Rows from block 9 of a small sound classifier, named by matrix and row number. Rows with one number belong to one channel. Each number is 50 + 10 x the weight over its row's rms, rounded and kept within 0 to 99. All counts start at 0.
After each channel's rows are labels from the 100 clips, of 14848, where the channel reaches its highest value: "strongest on" is what is common among them. Only what is clearly more common there than usual is listed. The data: acted Russian speech (Dusha). In brackets: how many of the 100.
# convs0: first width-11 conv (model.blocks.9.convs.0.weight, 144x144x11, each kernel summed), inputs 0-143
# convs1: second width-11 conv (model.blocks.9.convs.1.weight, 144x144x11, transposed, each kernel summed), outputs 0-143

convs0.4:55 53 41 58 47 59 50 43 60 31 65 39 60 53 44 47 39 51 33 65 35 46 52 58 47 48 53 44 35 48 63 45 46 73 60 48 64 45 48 49 49 60 45 65 57 44 43 59 46 40 63 55 44 56 56 54 33 43 59 23 49 56 54 48 56 61 57 66 51 64 39 48 38 34 48 77 55 52 41 42 50 48 52 56 35 54 61 51 65 49 47 33 53 69 63 37 52 62 53 46 43 55 48 59 54 70 57 59 38 48 50 53 72 58 36 39 56 43 66 54 37 45 53 60 55 51 51 59 45 44 31 38 55 47 34 41 47 45 59 43 43 61 44 20
convs1.4:53 50 59 64 55 34 54 65 48 77 52 44 37 44 35 38 49 37 58 50 67 72 62 56 45 46 40 50 33 54 50 52 50 46 43 53 44 68 36 54 44 43 61 72 53 58 38 30 52 29 63 56 57 59 46 48 43 48 59 47 69 34 68 59 53 51 47 50 66 32 55 44 61 44 55 60 56 50 52 31 58 46 62 37 46 48 59 37 46 44 48 56 71 53 48 47 42 65 61 47 60 46 62 43 59 73 49 52 58 68 51 38 34 54 54 50 56 49 44 38 43 51 59 38 53 45 50 49 46 39 39 56 48 63 53 41 72 37 46 48 49 37 49 58
strongest on: emotion: positive (62)

convs0.14:53 69 51 29 47 50 46 45 58 44 52 53 61 55 65 51 44 31 45 65 31 46 52 60 60 51 57 37 62 59 53 59 44 49 58 47 36 44 45 49 54 72 52 57 72 62 62 60 40 60 38 54 32 34 39 52 62 65 53 33 69 70 43 60 54 45 74 37 43 41 54 60 65 42 32 48 62 51 48 35 61 48 59 48 50 43 56 53 67 47 56 45 29 47 56 53 45 56 67 53 44 35 47 45 39 57 51 34 54 59 63 40 34 52 58 49 63 53 46 51 50 43 44 61 33 48 61 48 55 55 50 54 69 57 42 47 44 54 46 44 55 48 63 67
convs1.14:50 40 55 47 43 51 25 47 39 46 24 56 33 57 65 69 53 62 47 62 53 46 56 49 53 47 43 52 47 45 41 48 36 66 64 55 32 39 56 46 36 58 56 48 43 64 35 69 44 47 54 47 51 48 47 35 66 39 60 68 30 52 40 62 44 28 21 41 53 58 54 53 45 55 33 53 52 34 40 53 28 52 47 43 63 65 33 54 61 59 43 51 47 52 55 39 44 40 41 46 59 46 59 48 41 52 55 40 39 60 59 43 45 58 44 56 61 44 49 42 52 49 55 36 48 61 55 53 31 39 52 58 43 46 49 54 41 41 65 55 48 60 45 30
strongest on: emotion: angry (98)

convs0.126:43 60 60 39 55 49 48 42 44 45 52 81 62 50 51 40 59 48 30 70 33 50 52 44 48 48 37 29 72 68 50 51 53 45 48 48 57 55 51 29 47 66 44 42 47 39 59 53 59 59 58 51 47 58 48 57 49 78 44 32 63 55 58 35 57 45 52 50 43 41 48 55 38 36 38 57 49 56 49 43 47 40 62 25 40 43 40 63 51 53 58 49 28 41 38 45 71 46 38 54 44 45 46 36 35 58 53 41 56 33 56 48 48 60 50 52 50 48 41 36 45 39 33 54 48 54 55 52 58 43 55 46 55 77 57 50 35 54 59 48 54 46 61 45
convs1.126:58 55 46 44 51 51 48 42 54 43 33 62 59 37 65 71 46 66 52 51 32 63 38 62 48 60 37 42 55 51 43 31 36 63 39 54 43 47 54 58 44 49 43 33 48 77 27 49 57 55 47 58 50 50 47 66 45 49 54 63 31 56 66 51 62 54 52 38 64 61 63 53 43 56 45 45 62 54 50 57 39 45 34 57 50 55 43 44 46 59 62 51 44 40 40 45 39 41 39 51 51 63 48 47 42 47 68 42 53 52 51 69 48 42 49 40 60 46 65 43 52 48 53 49 33 57 70 50 66 67 43 36 57 54 49 49 53 54 27 28 35 66 57 59
strongest on: emotion: angry (82)

convs0.31:49 58 54 40 27 43 52 40 52 29 45 45 49 32 64 48 39 49 60 43 50 53 64 39 73 46 49 44 55 40 54 48 57 38 52 43 61 47 51 48 57 37 47 56 35 34 57 53 60 60 58 47 50 70 58 47 50 27 48 74 41 46 40 48 68 41 65 41 32 48 66 29 55 47 27 41 56 45 49 52 56 65 47 52 57 37 52 40 49 58 43 58 44 55 46 56 53 68 47 60 72 63 41 56 63 63 54 41 62 49 52 48 43 53 55 45 53 63 52 34 43 40 44 40 58 43 22 36 44 53 57 54 49 53 54 40 47 41 65 41 39 41 59 50
convs1.31:47 36 61 58 28 62 38 42 52 53 47 28 56 47 46 55 36 76 40 51 53 30 43 39 35 55 51 49 52 55 48 51 49 54 51 72 65 63 41 50 63 30 41 35 49 54 34 50 44 53 60 50 58 46 42 44 48 57 47 43 50 60 54 50 69 50 41 43 56 60 60 42 45 49 47 42 63 48 45 36 38 54 48 47 71 53 40 71 56 38 52 45 67 65 55 43 59 48 50 71 57 49 51 46 46 52 31 69 22 51 72 51 42 47 46 47 48 43 60 33 45 34 59 48 54 70 47 46 40 49 50 54 52 42 40 39 53 53 36 65 59 44 53 46
strongest on: emotion: positive (79)

convs0.120:56 48 49 48 48 49 44 52 55 55 57 52 61 61 79 38 27 59 37 54 30 38 58 38 65 64 39 32 69 45 41 37 44 51 36 29 51 45 51 30 48 62 59 50 53 30 35 47 46 51 62 52 32 57 34 62 67 55 52 50 41 55 38 64 69 56 49 50 56 53 63 57 63 53 29 58 55 53 48 39 48 37 48 56 39 38 45 62 50 54 55 51 49 60 55 52 49 57 49 58 51 65 57 45 45 55 56 35 43 41 65 57 57 51 56 36 47 50 29 51 56 49 53 47 52 42 52 46 50 39 53 51 30 43 47 56 45 43 52 62 77 60 62 54
convs1.120:41 43 90 44 50 49 52 43 49 58 40 77 59 48 47 48 30 49 34 50 49 57 46 52 84 72 65 57 47 47 35 55 48 47 50 62 54 45 56 53 58 56 41 59 48 52 42 53 56 65 45 51 51 44 48 59 51 57 58 80 64 51 41 54 64 43 42 44 32 68 63 55 40 51 41 33 58 45 38 41 28 47 47 52 70 52 50 59 33 56 50 54 53 49 39 52 48 64 43 54 46 57 53 54 36 68 43 50 40 50 51 60 33 48 58 51 43 61 59 59 50 45 48 41 50 56 49 50 44 53 54 56 59 35 51 45 29 60 48 48 53 54 49 45
strongest on: emotion: angry (97)

convs0.10:49 58 40 37 46 38 64 66 50 53 47 53 47 43 51 36 43 43 49 41 57 50 43 36 51 57 58 78 46 55 40 38 73 69 72 52 53 43 64 36 56 55 37 62 49 48 44 32 49 57 41 30 53 62 47 50 53 57 47 42 49 44 70 49 51 90 37 56 42 53 49 64 54 66 38 47 62 48 59 47 47 58 48 34 54 52 45 57 41 44 44 44 48 60 41 47 47 57 37 48 49 66 56 40 43 47 52 52 53 46 60 38 52 45 27 36 38 44 54 30 61 64 47 55 45 40 46 47 60 72 64 57 56 52 39 66 55 51 40 43 53 53 49 49
convs1.10:56 59 41 56 61 46 48 59 75 60 83 53 58 57 41 46 61 44 51 33 62 53 55 52 36 46 62 34 39 43 66 43 38 50 47 48 53 59 45 49 56 44 46 64 55 39 30 45 35 46 48 50 42 55 44 47 60 49 45 44 68 59 44 33 42 63 34 46 51 33 47 45 44 35 76 47 55 42 35 30 51 38 39 54 56 42 67 43 53 50 58 31 46 60 43 69 52 61 48 68 68 43 41 45 63 53 47 51 53 58 45 41 59 57 54 47 37 33 55 39 54 51 65 50 39 37 45 43 56 43 42 54 36 52 59 52 52 41 51 41 32 41 55 47
strongest on: emotion: neutral (68)

convs0.41:38 46 39 64 58 48 56 54 46 41 55 63 65 55 62 69 51 58 49 46 75 45 36 35 57 37 46 37 56 49 51 60 49 49 47 47 62 54 49 45 56 43 36 43 59 48 60 48 56 36 55 37 65 47 41 50 57 42 55 51 97 47 50 35 45 67 48 43 59 50 43 51 59 49 53 32 53 49 37 39 44 62 62 61 49 47 46 51 49 41 56 38 58 58 41 38 45 49 39 50 54 49 47 37 47 51 51 66 54 54 45 56 49 81 41 32 48 58 57 50 53 36 61 52 43 61 66 44 73 57 44 45 66 50 44 56 51 34 58 44 67 60 38 48
convs1.41:42 47 61 50 58 55 50 58 27 54 52 63 55 58 39 66 41 56 39 55 44 40 31 41 48 63 59 50 67 29 68 50 58 42 44 47 51 65 53 61 47 48 44 50 37 61 41 45 49 51 41 53 51 54 66 47 39 52 38 68 16 65 37 59 61 44 55 42 58 53 50 43 42 36 58 49 54 52 54 63 58 45 50 43 55 43 51 42 47 64 64 76 56 42 58 44 35 47 48 67 41 46 58 49 60 39 61 63 51 49 55 38 55 49 60 49 49 58 65 41 56 69 41 43 55 37 62 78 50 55 44 47 58 50 61 60 63 57 44 48 37 51 68 56
strongest on: emotion: angry (68)

convs0.13:37 48 47 51 34 64 46 53 29 59 51 39 43 42 51 51 54 56 57 58 37 59 53 52 73 44 39 51 59 59 49 46 58 56 55 58 53 47 51 54 39 32 39 58 50 44 41 50 74 66 48 63 59 60 56 40 45 41 54 38 39 52 56 61 51 46 47 49 38 43 44 53 58 42 54 48 33 50 57 33 62 37 64 44 46 63 45 48 56 38 31 64 62 58 66 56 49 57 35 65 51 39 40 64 71 33 15 38 62 67 61 68 47 46 66 65 47 40 56 43 53 46 67 37 54 51 51 48 52 59 56 45 46 48 49 42 48 44 57 59 45 49 35 54
convs1.13:41 36 60 58 59 50 53 40 49 46 70 31 44 80 40 52 54 59 44 41 29 70 48 60 55 55 54 78 40 53 43 53 62 30 62 69 66 44 50 57 42 63 59 41 53 69 52 43 39 52 60 51 47 28 61 62 50 50 53 51 58 62 44 51 54 45 61 57 65 52 54 38 66 44 40 67 36 59 53 45 58 58 65 53 59 59 42 58 54 53 57 39 74 64 44 45 63 49 45 56 58 55 62 45 47 71 46 41 47 51 52 41 52 43 51 56 49 69 46 64 44 55 45 47 46 58 40 38 56 44 55 58 40 45 49 33 44 49 48 54 63 53 63 45
strongest on: emotion: positive (96)

convs0.113:42 60 46 38 48 38 41 67 48 55 25 56 41 41 45 49 55 37 38 53 43 46 39 76 64 47 56 53 56 48 52 38 47 59 36 47 41 36 57 39 53 43 56 52 63 48 33 47 59 56 46 42 60 48 44 54 41 79 51 42 27 42 51 47 60 61 50 44 53 60 51 46 49 63 73 53 58 35 56 63 47 38 57 51 65 49 48 69 51 52 43 47 45 46 47 48 46 36 49 53 30 57 40 49 47 30 36 38 50 52 59 44 37 57 44 68 61 53 49 42 51 28 55 53 36 73 43 40 51 52 48 48 51 44 76 47 28 48 48 58 50 58 58 58
convs1.113:57 46 44 54 65 66 62 54 60 45 67 49 51 39 42 49 69 61 42 58 57 51 58 30 58 68 61 47 36 50 50 55 58 56 57 54 49 39 36 35 58 68 56 41 66 31 66 51 39 44 35 48 53 51 44 62 48 26 50 53 59 43 54 55 40 53 40 54 39 34 60 64 50 62 48 40 52 57 45 55 37 45 45 29 50 52 58 15 38 52 46 66 47 48 33 48 48 71 53 47 62 42 32 55 59 55 43 47 56 38 47 37 46 48 54 52 55 52 65 69 42 34 55 41 57 54 59 32 53 35 53 45 56 41 57 54 51 64 47 53 53 50 55 42
strongest on: emotion: sad (95)

convs0.26:46 48 41 66 65 71 45 46 43 37 50 51 57 26 49 61 59 48 50 58 48 66 41 48 48 49 38 40 35 75 55 42 48 66 63 52 49 39 39 53 42 60 55 63 40 31 35 38 39 52 53 50 32 57 47 43 51 62 63 46 59 47 51 45 60 43 47 64 40 45 54 57 41 43 41 52 49 45 63 45 51 42 45 57 24 71 42 46 52 39 38 50 30 51 63 56 44 57 60 63 49 51 45 29 43 64 36 40 65 52 32 48 64 48 57 59 61 45 29 59 50 47 48 57 49 46 54 44 53 50 65 42 50 56 41 58 51 51 45 65 77 46 58 42
convs1.26:54 48 70 13 49 59 52 49 53 52 46 43 54 58 52 52 59 61 59 45 32 59 56 56 72 41 54 66 42 42 53 51 50 36 66 68 64 53 46 66 62 53 55 36 42 47 39 54 32 48 52 54 70 55 37 65 44 35 55 44 57 34 52 49 35 48 54 58 65 61 51 43 43 41 65 57 50 59 40 51 56 55 46 47 55 53 45 61 36 50 35 46 50 52 56 61 54 40 42 50 47 50 46 58 61 65 53 63 53 35 39 58 51 52 32 33 61 53 59 53 60 29 56 48 57 48 37 57 59 49 43 52 50 27 46 51 36 32 64 55 60 47 40 68
strongest on: emotion: positive (97)

convs0.19:61 77 70 70 55 39 53 54 57 54 50 42 44 39 55 49 53 62 55 54 52 54 40 45 33 54 37 37 53 45 49 51 44 53 61 46 58 49 51 52 62 37 41 59 47 53 74 55 58 43 52 50 57 62 40 52 64 56 47 37 49 50 45 32 57 66 33 38 32 46 34 45 29 59 43 37 42 55 42 38 32 68 35 49 45 45 71 59 48 49 40 55 47 43 49 47 48 50 58 46 43 53 47 33 43 69 49 49 45 68 56 49 42 26 47 43 51 57 59 34 36 49 44 61 58 41 58 63 49 62 48 46 72 46 44 48 63 55 67 54 58 55 62 50
convs1.19:60 51 48 52 53 39 53 50 49 47 49 38 44 53 52 56 40 54 40 64 43 63 50 48 51 35 59 57 30 61 64 62 46 43 65 48 48 57 47 54 48 50 50 57 57 48 66 32 43 31 69 53 67 46 61 56 55 45 51 41 50 62 41 60 58 57 41 59 47 35 35 53 37 34 47 46 75 56 66 45 57 54 57 57 61 47 51 56 65 37 59 32 48 36 43 59 35 41 53 36 60 56 50 47 66 33 45 54 49 70 54 38 67 53 45 47 42 39 49 58 60 35 69 33 55 59 34 46 36 38 41 36 44 34 52 43 57 47 68 41 61 61 66 48
strongest on: emotion: neutral (93)

convs0.68:66 49 44 52 63 53 36 65 45 51 46 64 43 48 43 38 48 52 53 51 46 46 63 67 51 50 41 52 49 41 70 50 60 52 43 54 54 36 39 46 49 66 56 70 65 56 57 57 50 35 59 39 36 44 47 57 37 50 56 52 63 67 52 51 28 40 58 34 48 67 47 52 44 41 42 68 48 44 49 51 65 40 49 53 62 40 46 64 63 62 52 52 66 52 38 59 70 37 63 46 52 52 56 52 45 83 49 40 50 38 49 59 59 48 52 33 36 50 60 61 39 41 36 46 49 51 47 65 37 48 40 56 55 38 52 64 30 40 46 30 44 36 52 56
convs1.68:47 47 51 51 40 50 34 58 60 46 51 53 60 53 40 48 47 28 59 52 38 38 50 51 43 42 39 38 50 57 62 55 50 52 54 40 44 65 48 52 62 60 65 58 61 45 44 56 54 69 52 66 60 51 32 54 44 45 36 74 41 58 50 53 57 43 63 36 27 39 42 47 43 58 70 52 51 42 36 48 34 42 29 49 52 56 43 35 68 50 49 48 54 51 38 37 48 62 28 35 50 52 43 40 50 41 49 46 63 67 42 44 37 44 49 44 60 40 47 35 38 37 54 72 41 62 51 52 55 41 54 67 53 58 53 43 65 34 38 74 58 53 53 58
strongest on: emotion: sad (86)

convs0.107:46 53 48 54 48 42 48 33 52 56 36 33 74 60 43 49 48 57 63 53 54 56 54 65 50 59 56 40 33 59 61 51 59 50 53 42 46 55 49 44 54 58 57 35 42 48 70 43 47 34 37 55 46 49 53 48 46 58 41 40 58 53 53 41 57 54 49 62 47 51 54 52 35 61 49 44 60 45 43 26 67 57 71 28 21 36 61 65 48 54 54 55 54 37 46 57 48 43 40 55 36 48 43 63 35 61 49 44 62 31 39 56 24 42 50 52 56 56 47 49 48 42 51 73 28 37 62 55 46 43 46 51 69 45 56 44 42 50 37 52 56 58 63 69
convs1.107:57 33 42 53 50 41 57 63 53 45 59 58 39 63 43 35 61 30 37 46 49 29 60 41 33 46 79 62 42 50 54 47 59 49 50 61 44 63 49 70 50 73 44 57 49 48 63 39 61 55 39 65 46 54 53 46 54 54 62 46 57 40 43 50 38 61 61 47 48 43 49 63 43 59 60 63 55 67 61 35 36 41 57 54 49 72 36 26 58 52 52 51 54 53 49 44 56 54 50 25 58 43 26 55 50 44 40 54 62 44 66 39 52 59 57 49 58 31 44 68 54 40 43 50 49 59 57 46 55 53 52 46 55 52 45 47 41 37 50 61 51 69 42 43
strongest on: emotion: positive (91)

convs0.79:44 46 49 41 45 59 62 34 48 61 29 39 54 64 34 34 54 56 51 41 49 52 43 45 66 47 57 54 43 48 50 50 28 63 46 56 49 60 60 46 36 66 43 39 37 49 47 55 24 45 38 58 42 34 45 48 31 44 63 41 61 48 67 52 57 53 52 55 55 40 39 42 56 39 68 60 72 51 58 43 73 39 65 72 56 35 60 55 53 53 43 57 49 45 59 45 44 53 51 44 46 40 37 58 51 52 57 60 45 42 44 59 54 53 53 47 52 45 48 59 59 40 73 52 31 56 46 42 41 56 64 29 46 29 45 53 59 31 52 50 32 45 46 47
convs1.79:58 51 38 56 51 55 42 54 44 21 48 70 53 42 40 58 45 43 44 48 45 72 57 46 49 60 48 53 62 66 56 62 60 29 55 45 70 41 44 68 44 41 50 38 54 53 48 46 54 43 42 74 55 63 51 58 45 52 23 48 73 41 64 67 59 34 65 38 45 50 48 53 43 46 45 51 50 51 48 53 50 45 58 59 36 29 58 55 56 48 55 50 36 59 41 36 55 64 38 40 56 41 42 43 41 44 38 49 59 57 53 61 58 45 66 36 42 63 46 43 53 51 58 46 56 49 63 53 38 56 53 67 64 34 41 50 33 55 50 48 63 46 60 68
strongest on: emotion: positive (97)

convs0.142:43 41 52 56 52 53 46 46 38 32 60 69 74 49 43 47 52 55 60 44 34 56 50 50 48 44 41 69 67 35 49 53 51 56 43 43 39 44 62 61 38 43 62 39 35 39 42 52 65 56 42 55 51 59 43 48 53 51 54 48 27 54 57 46 53 53 34 46 61 44 60 65 52 43 52 49 54 47 49 33 63 28 54 24 41 56 46 42 36 47 50 38 31 62 53 51 52 47 36 49 31 41 58 61 55 60 65 44 60 40 48 37 65 45 41 46 62 49 49 52 65 50 38 41 55 44 52 41 46 49 55 50 60 72 55 35 32 67 46 41 39 71 52 67
convs1.142:65 46 40 43 43 45 53 41 48 52 60 58 54 37 55 39 44 63 31 58 49 56 56 49 54 55 38 58 46 66 28 37 39 62 44 46 47 49 47 67 39 43 38 48 42 52 42 60 43 35 50 56 39 59 57 63 54 64 72 54 47 32 50 45 59 48 39 43 58 50 57 38 54 38 50 65 39 55 57 47 52 41 32 45 36 65 42 66 40 62 57 69 59 61 55 56 41 45 50 47 45 31 58 49 50 31 70 33 32 57 50 54 44 45 52 70 47 36 65 65 53 44 47 46 35 63 70 49 54 49 59 49 57 62 45 37 30 60 51 47 51 39 66 48
strongest on: emotion: positive (51); emotion: angry (48)

convs0.133:61 54 45 49 62 32 55 43 57 37 44 48 50 49 65 56 41 36 51 45 56 40 64 45 61 53 57 48 76 48 46 52 52 47 54 40 52 67 46 60 51 57 43 39 45 51 48 26 34 37 59 38 37 44 41 54 51 53 41 47 58 52 52 57 52 43 39 58 61 49 56 55 28 44 45 60 65 42 50 50 54 43 52 53 45 59 60 41 49 52 65 45 44 58 43 54 44 52 41 41 55 56 44 43 33 53 40 59 74 41 80 64 44 58 66 29 58 45 68 54 62 47 42 70 33 58 67 53 47 32 42 39 76 36 50 56 55 48 52 37 56 46 62 54
convs1.133:69 51 54 66 52 48 70 49 35 54 38 61 39 42 50 59 49 45 50 60 47 54 34 44 42 46 58 61 63 57 48 36 50 47 40 62 47 43 42 42 47 50 48 42 54 63 42 55 40 61 35 56 59 54 52 49 58 41 40 61 16 48 44 69 60 50 34 41 44 64 57 63 43 50 41 49 43 36 44 55 50 54 52 52 53 52 34 38 47 72 58 54 61 53 43 65 31 44 46 53 47 38 52 46 37 53 60 59 46 59 62 36 62 39 40 29 49 44 70 50 54 46 48 59 60 52 59 53 50 51 51 35 74 61 53 63 39 44 57 35 36 35 71 40
strongest on: emotion: angry (97)

convs0.131:53 50 55 47 65 37 44 53 56 42 44 63 50 55 69 36 46 48 42 48 52 29 46 38 61 38 53 47 62 37 40 48 41 59 55 60 59 39 35 47 48 33 57 64 41 58 53 48 47 49 50 49 31 48 54 33 63 53 55 61 66 45 40 41 51 62 41 43 64 50 67 46 55 45 40 36 58 49 50 32 32 56 42 40 47 46 37 51 66 52 35 51 54 54 56 45 27 40 30 58 63 57 55 58 47 57 37 54 38 45 67 38 47 64 57 37 48 57 58 44 45 32 47 47 34 31 51 51 59 42 52 34 69 52 45 33 56 40 59 34 63 48 67 65
convs1.131:33 41 63 58 51 47 49 55 49 62 41 40 67 59 49 45 47 44 46 68 43 51 41 54 66 60 55 53 49 52 47 37 46 50 40 49 63 45 48 32 55 53 35 38 58 50 41 70 50 44 46 64 61 53 41 54 38 54 41 60 40 55 48 68 67 57 41 57 33 51 71 43 30 55 43 26 43 46 53 42 50 58 38 51 57 38 72 52 55 60 66 61 53 48 44 38 41 40 42 31 48 34 51 37 44 46 36 47 45 54 51 57 70 49 50 57 32 52 63 69 32 64 48 58 57 43 62 61 36 49 53 56 70 54 34 51 39 45 40 58 47 45 60 40
strongest on: emotion: angry (95)

convs0.38:54 50 46 50 55 45 56 63 43 51 60 48 51 59 33 48 43 53 36 47 96 55 39 43 57 48 62 43 45 43 65 45 41 61 46 52 36 42 83 29 42 56 48 41 31 49 38 53 61 48 46 54 38 60 38 40 50 38 44 28 49 22 51 56 50 42 54 61 56 42 66 41 38 60 53 61 41 39 56 38 63 45 56 52 53 56 46 48 53 55 56 53 52 41 48 50 61 37 59 44 54 58 54 50 38 56 46 71 36 51 42 44 52 65 40 44 54 50 33 51 54 42 58 62 57 54 40 34 53 46 40 38 64 49 50 50 37 49 54 36 42 50 46 53
convs1.38:35 41 44 58 59 43 52 38 68 35 61 47 58 38 44 27 53 54 49 50 50 50 53 55 54 48 46 40 50 52 62 47 44 50 52 49 40 48 74 44 63 72 57 45 51 39 34 39 60 54 56 69 38 59 39 64 37 44 53 59 50 49 52 64 61 63 44 68 42 40 49 53 37 47 50 45 50 63 45 41 45 37 32 69 52 43 59 46 61 40 60 56 43 40 46 43 45 40 60 36 52 68 57 51 64 40 51 64 46 40 48 42 44 70 41 55 52 52 43 61 49 74 65 39 77 62 54 46 44 61 49 39 68 39 36 40 51 55 42 51 38 50 43 40
strongest on: emotion: neutral (83)

convs0.45:48 61 50 46 55 44 50 62 42 63 34 64 62 41 65 55 47 32 59 57 33 48 39 42 39 55 57 30 40 54 37 53 61 70 42 51 53 55 58 52 57 68 40 33 50 50 81 50 61 48 55 62 52 49 35 63 39 38 58 40 35 64 56 42 66 55 61 57 32 58 41 52 48 39 53 51 47 65 49 50 50 42 50 49 35 45 56 62 54 43 40 60 50 33 62 59 54 57 31 48 59 50 61 58 44 48 42 30 46 34 46 34 35 35 51 58 48 54 43 49 34 39 40 62 57 40 38 52 42 51 54 54 44 42 48 47 39 53 68 60 60 48 55 32
convs1.45:60 65 38 44 53 63 35 42 44 59 35 30 48 49 55 51 44 51 50 50 35 53 24 45 36 44 50 35 41 56 51 44 51 44 46 46 53 53 66 53 37 44 32 39 46 52 58 43 46 59 57 50 47 37 63 55 59 54 48 60 60 51 57 42 42 47 44 39 43 58 44 50 40 57 44 49 33 22 65 36 57 47 38 48 79 51 51 63 49 56 38 39 40 42 29 54 49 44 55 55 58 56 45 53 58 37 57 49 46 44 56 55 37 54 34 48 55 57 59 43 38 60 67 42 61 67 31 75 38 55 51 52 43 29 65 65 50 37 52 50 41 59 37 56
strongest on: emotion: neutral (94)

convs0.109:51 51 42 46 38 47 45 46 42 51 51 50 57 42 46 27 56 31 40 51 40 57 51 40 48 43 50 67 65 42 53 44 47 36 44 38 50 54 66 56 27 47 53 51 43 59 53 37 39 59 50 47 34 40 60 39 43 62 44 69 49 42 55 43 47 49 43 52 56 34 59 61 64 77 54 43 60 39 73 42 58 76 54 62 65 46 41 56 40 54 49 50 53 45 64 35 39 45 24 62 22 59 53 45 38 47 39 49 65 38 56 53 48 43 51 41 46 39 53 34 63 35 52 56 50 51 44 46 50 58 39 47 59 67 42 48 46 34 40 47 53 60 52 38
convs1.109:39 42 36 48 54 61 42 46 45 45 52 28 45 29 33 36 46 50 44 57 39 46 55 55 63 57 49 57 74 40 55 47 44 63 45 44 47 55 46 58 46 27 49 28 42 49 53 37 57 54 59 45 42 44 48 46 51 53 46 43 71 46 65 31 64 60 66 62 56 53 31 51 59 63 36 37 34 53 48 59 55 60 42 45 40 52 26 40 45 38 50 71 48 55 46 54 43 61 31 48 42 47 42 51 47 41 58 47 41 39 50 52 38 55 42 62 45 57 51 58 48 32 54 70 50 42 51 62 70 53 33 37 42 45 51 62 35 65 44 44 43 52 45 52
strongest on: emotion: positive (82)

convs0.49:52 48 42 49 41 56 31 41 55 49 55 59 73 32 53 55 50 58 59 47 39 43 60 67 43 64 52 43 61 56 43 53 41 53 40 40 56 54 43 59 59 49 53 42 51 45 40 58 53 44 48 50 47 56 46 38 56 66 41 50 86 58 36 50 40 59 54 57 36 41 48 46 49 40 26 49 37 62 46 48 38 53 43 50 42 52 57 56 33 37 38 45 83 48 47 42 53 55 34 64 59 48 48 43 40 58 61 65 39 51 64 56 49 55 56 39 55 62 55 55 57 46 62 50 47 40 44 66 59 37 49 33 62 52 60 42 53 34 68 58 61 32 66 49
convs1.49:39 49 41 59 64 54 51 54 47 44 49 71 69 43 55 54 46 66 36 53 47 63 51 35 68 48 45 52 56 48 41 59 51 45 44 47 48 46 53 43 38 52 55 49 55 42 47 48 44 40 51 70 50 64 42 58 46 45 46 50 03 47 34 62 61 43 54 44 49 69 63 58 62 49 50 55 65 48 45 45 54 52 44 33 61 59 42 63 57 68 46 48 46 43 39 55 37 44 46 49 48 50 41 49 50 46 56 51 58 42 64 34 70 49 69 36 54 34 63 47 66 65 36 59 48 72 58 50 54 46 44 63 66 37 49 53 48 53 33 47 52 46 60 62
strongest on: emotion: angry (92)

convs0.117:46 37 53 66 42 40 32 61 48 62 60 43 53 46 48 71 39 36 58 45 40 60 46 47 60 52 41 66 58 65 28 59 49 52 59 49 35 44 62 59 43 49 62 51 38 61 34 50 48 56 68 50 43 46 48 46 59 55 61 53 49 34 46 58 45 49 57 61 54 38 62 53 43 40 58 57 57 47 60 39 42 46 46 46 42 54 48 67 52 41 64 56 41 57 39 42 57 39 56 57 61 39 39 50 46 43 45 56 35 52 61 38 59 52 28 57 55 72 40 56 67 60 51 61 52 62 76 28 56 45 49 37 55 63 52 34 41 44 73 53 59 60 42 65
convs1.117:39 27 47 60 50 58 52 51 54 36 51 37 36 43 67 53 59 55 43 45 44 57 65 48 65 40 54 34 62 51 39 52 33 56 49 61 37 63 60 34 58 49 28 55 33 39 48 35 50 68 45 45 47 51 54 55 42 52 53 37 32 45 31 38 51 41 26 57 59 48 57 40 47 55 61 36 52 45 46 42 67 47 64 52 59 49 29 49 56 40 43 66 67 47 63 52 40 41 45 61 47 60 57 49 61 43 55 43 46 56 46 37 28 59 51 55 48 59 31 47 43 36 31 36 65 47 58 60 66 51 50 57 49 49 56 54 48 66 52 49 44 56 62 38
strongest on: emotion: positive (95)