config = dict(
    model='sound classifier',
    train_examples=26041,
    gain_aug_db=6,
    targets=['emotion'],
    num_classes=4,
    norm='batchnorm',
    activation='relu6',
    depths=[2, 2, 7, 2],
    mixing='cutmix',
    residual_init='none',
    optimizer='soap',
    precondition_frequency=16,
    l1_shrink=0.003,
    cautious_weight_decay=True,
)
Rows from block 9, named by matrix and row number. Each number is 128 + 24 x the weight over the matrix's rms, rounded and kept within 0 to 255. All counts start at 0. Numbers have three digits each.
# fc1: squeeze-excite reduce (model.blocks.9.se.fc1.weight, 18x144), inputs 72-143
fc1.0:085134145141104091137123108123137113123138133116112109080100061126139130153103106149095129122173125136146120125078127126120164157093177111131126153095137133128109142106155131110127160170102148108132152143115124122120
fc1.1:128164127135094139146142162124103111062103131130097136135152115104125103165130088091098120134146142080162096126094112107084131051174121109142138115116106149084093114117098141137111105137036105113115143137062109067130
fc1.2:128128128136135132139127129127128137131134128128141129128128128128128128129117129137129128136128128128128128128128129128130128128130129128128129124133128128129130132128131128128128131132134132116128126125131128128127
fc1.3:123133139131128129123127118116128133126136133130126127132128131127123128136128127135127128124128156128128128120124130139127129128128140122136129128130129128129136131148138133139126127129133136133124130130131130129126
fc1.4:083113049064120133082107089108113135111110117089120174133168042091133194064121145127162109030173048054090145085040122127132158146128093095091151134221108142177013141102094139104144141067055112128138136095090121080120
fc1.5:147120112169135161139097187133124127123128140105107130081111118143196124107134133141131140125167127140118099136105143128126124140125151118076133188111147116104114101127139174146120132132122159131108100141100121117151
fc1.6:166094113150146170129100135117135192143125085138129148122139105122150122112105109132126154130170088095101167161137120166147110129104136157089105194161133130142171153119134137139092161096123141143117110093050148111173
fc1.7:166131100159131120132120131126141143136117124106143104116115206156113133176130126156195129103128144146080090109122117156128135149132128097101109184151173096161135110107150139106109099141112118130114159147173149115108
fc1.8:171146096124111102129120148160175120142083108166131150156172132148107135136119118094139158130128144133145152125092162087172130142109128101136141144136102155111119159131170147158158142148085129108146154093139119194120
fc1.9:091100054102131123073159075159110128130100110117113158112181095155086128074101108111114102091125123104125082117059149131180115224125082134141093144145151126137168153146168100104109116096165130092142112088090137161121
fc1.10:150075148163132135137140126121151134133171102130153118105111144151120126143154151142081135092170109093125161119130139120130114146130137178105165151095150085123102144129157140131136127127143108150143128129085127144113
fc1.11:133139128132127131143130123129119131133137125122131131112133137124124128131125137132125138143125132120120126123116147131147129129125138127126139122130128135135128133124132113130135128129137121119126137128128139126136
fc1.12:131131124129137131134124128127128135129142129118135125125128128129128119133129144128139138128132128131133117131130126128123133128128130131129121130130120129134136123130131127124137128144128140121138136130109147128137
fc1.13:120149119138134133131140108103109108158128165137162120117138133120109140126140168123128141138144140163146147124122118144100143136109138115111130121123120130160145116138117149121124130104116127108131130124126119125146
fc1.14:137150072126122152159131156140161136101126115128093108143134142140165133160095110135164130144168159179115123108078106119154114142111108148121150140103110108083165132146114120151114104140080106118132169182158137126154
fc1.15:117129148123086139111094100140159112133132121076148045136135165158094122115189180111159121115098118148119118138159104128071159133188106093123129117146092115147106100104124138070137140122173158149115158119098169143132
fc1.16:137130122119129131126121128121117129136131126129127136127123127134124129132128140130140131126128134150137123133123130134126129125118130132139114140131122117132121134117134126116124136127134136132113128138114131120117
fc1.17:118096026123136159105120109158090129096135133149096112128120166143117145161147234120155128108159173137105097094109113110136136116161083137133154131113146143142116092094115116113089078112118130087121155150168130110104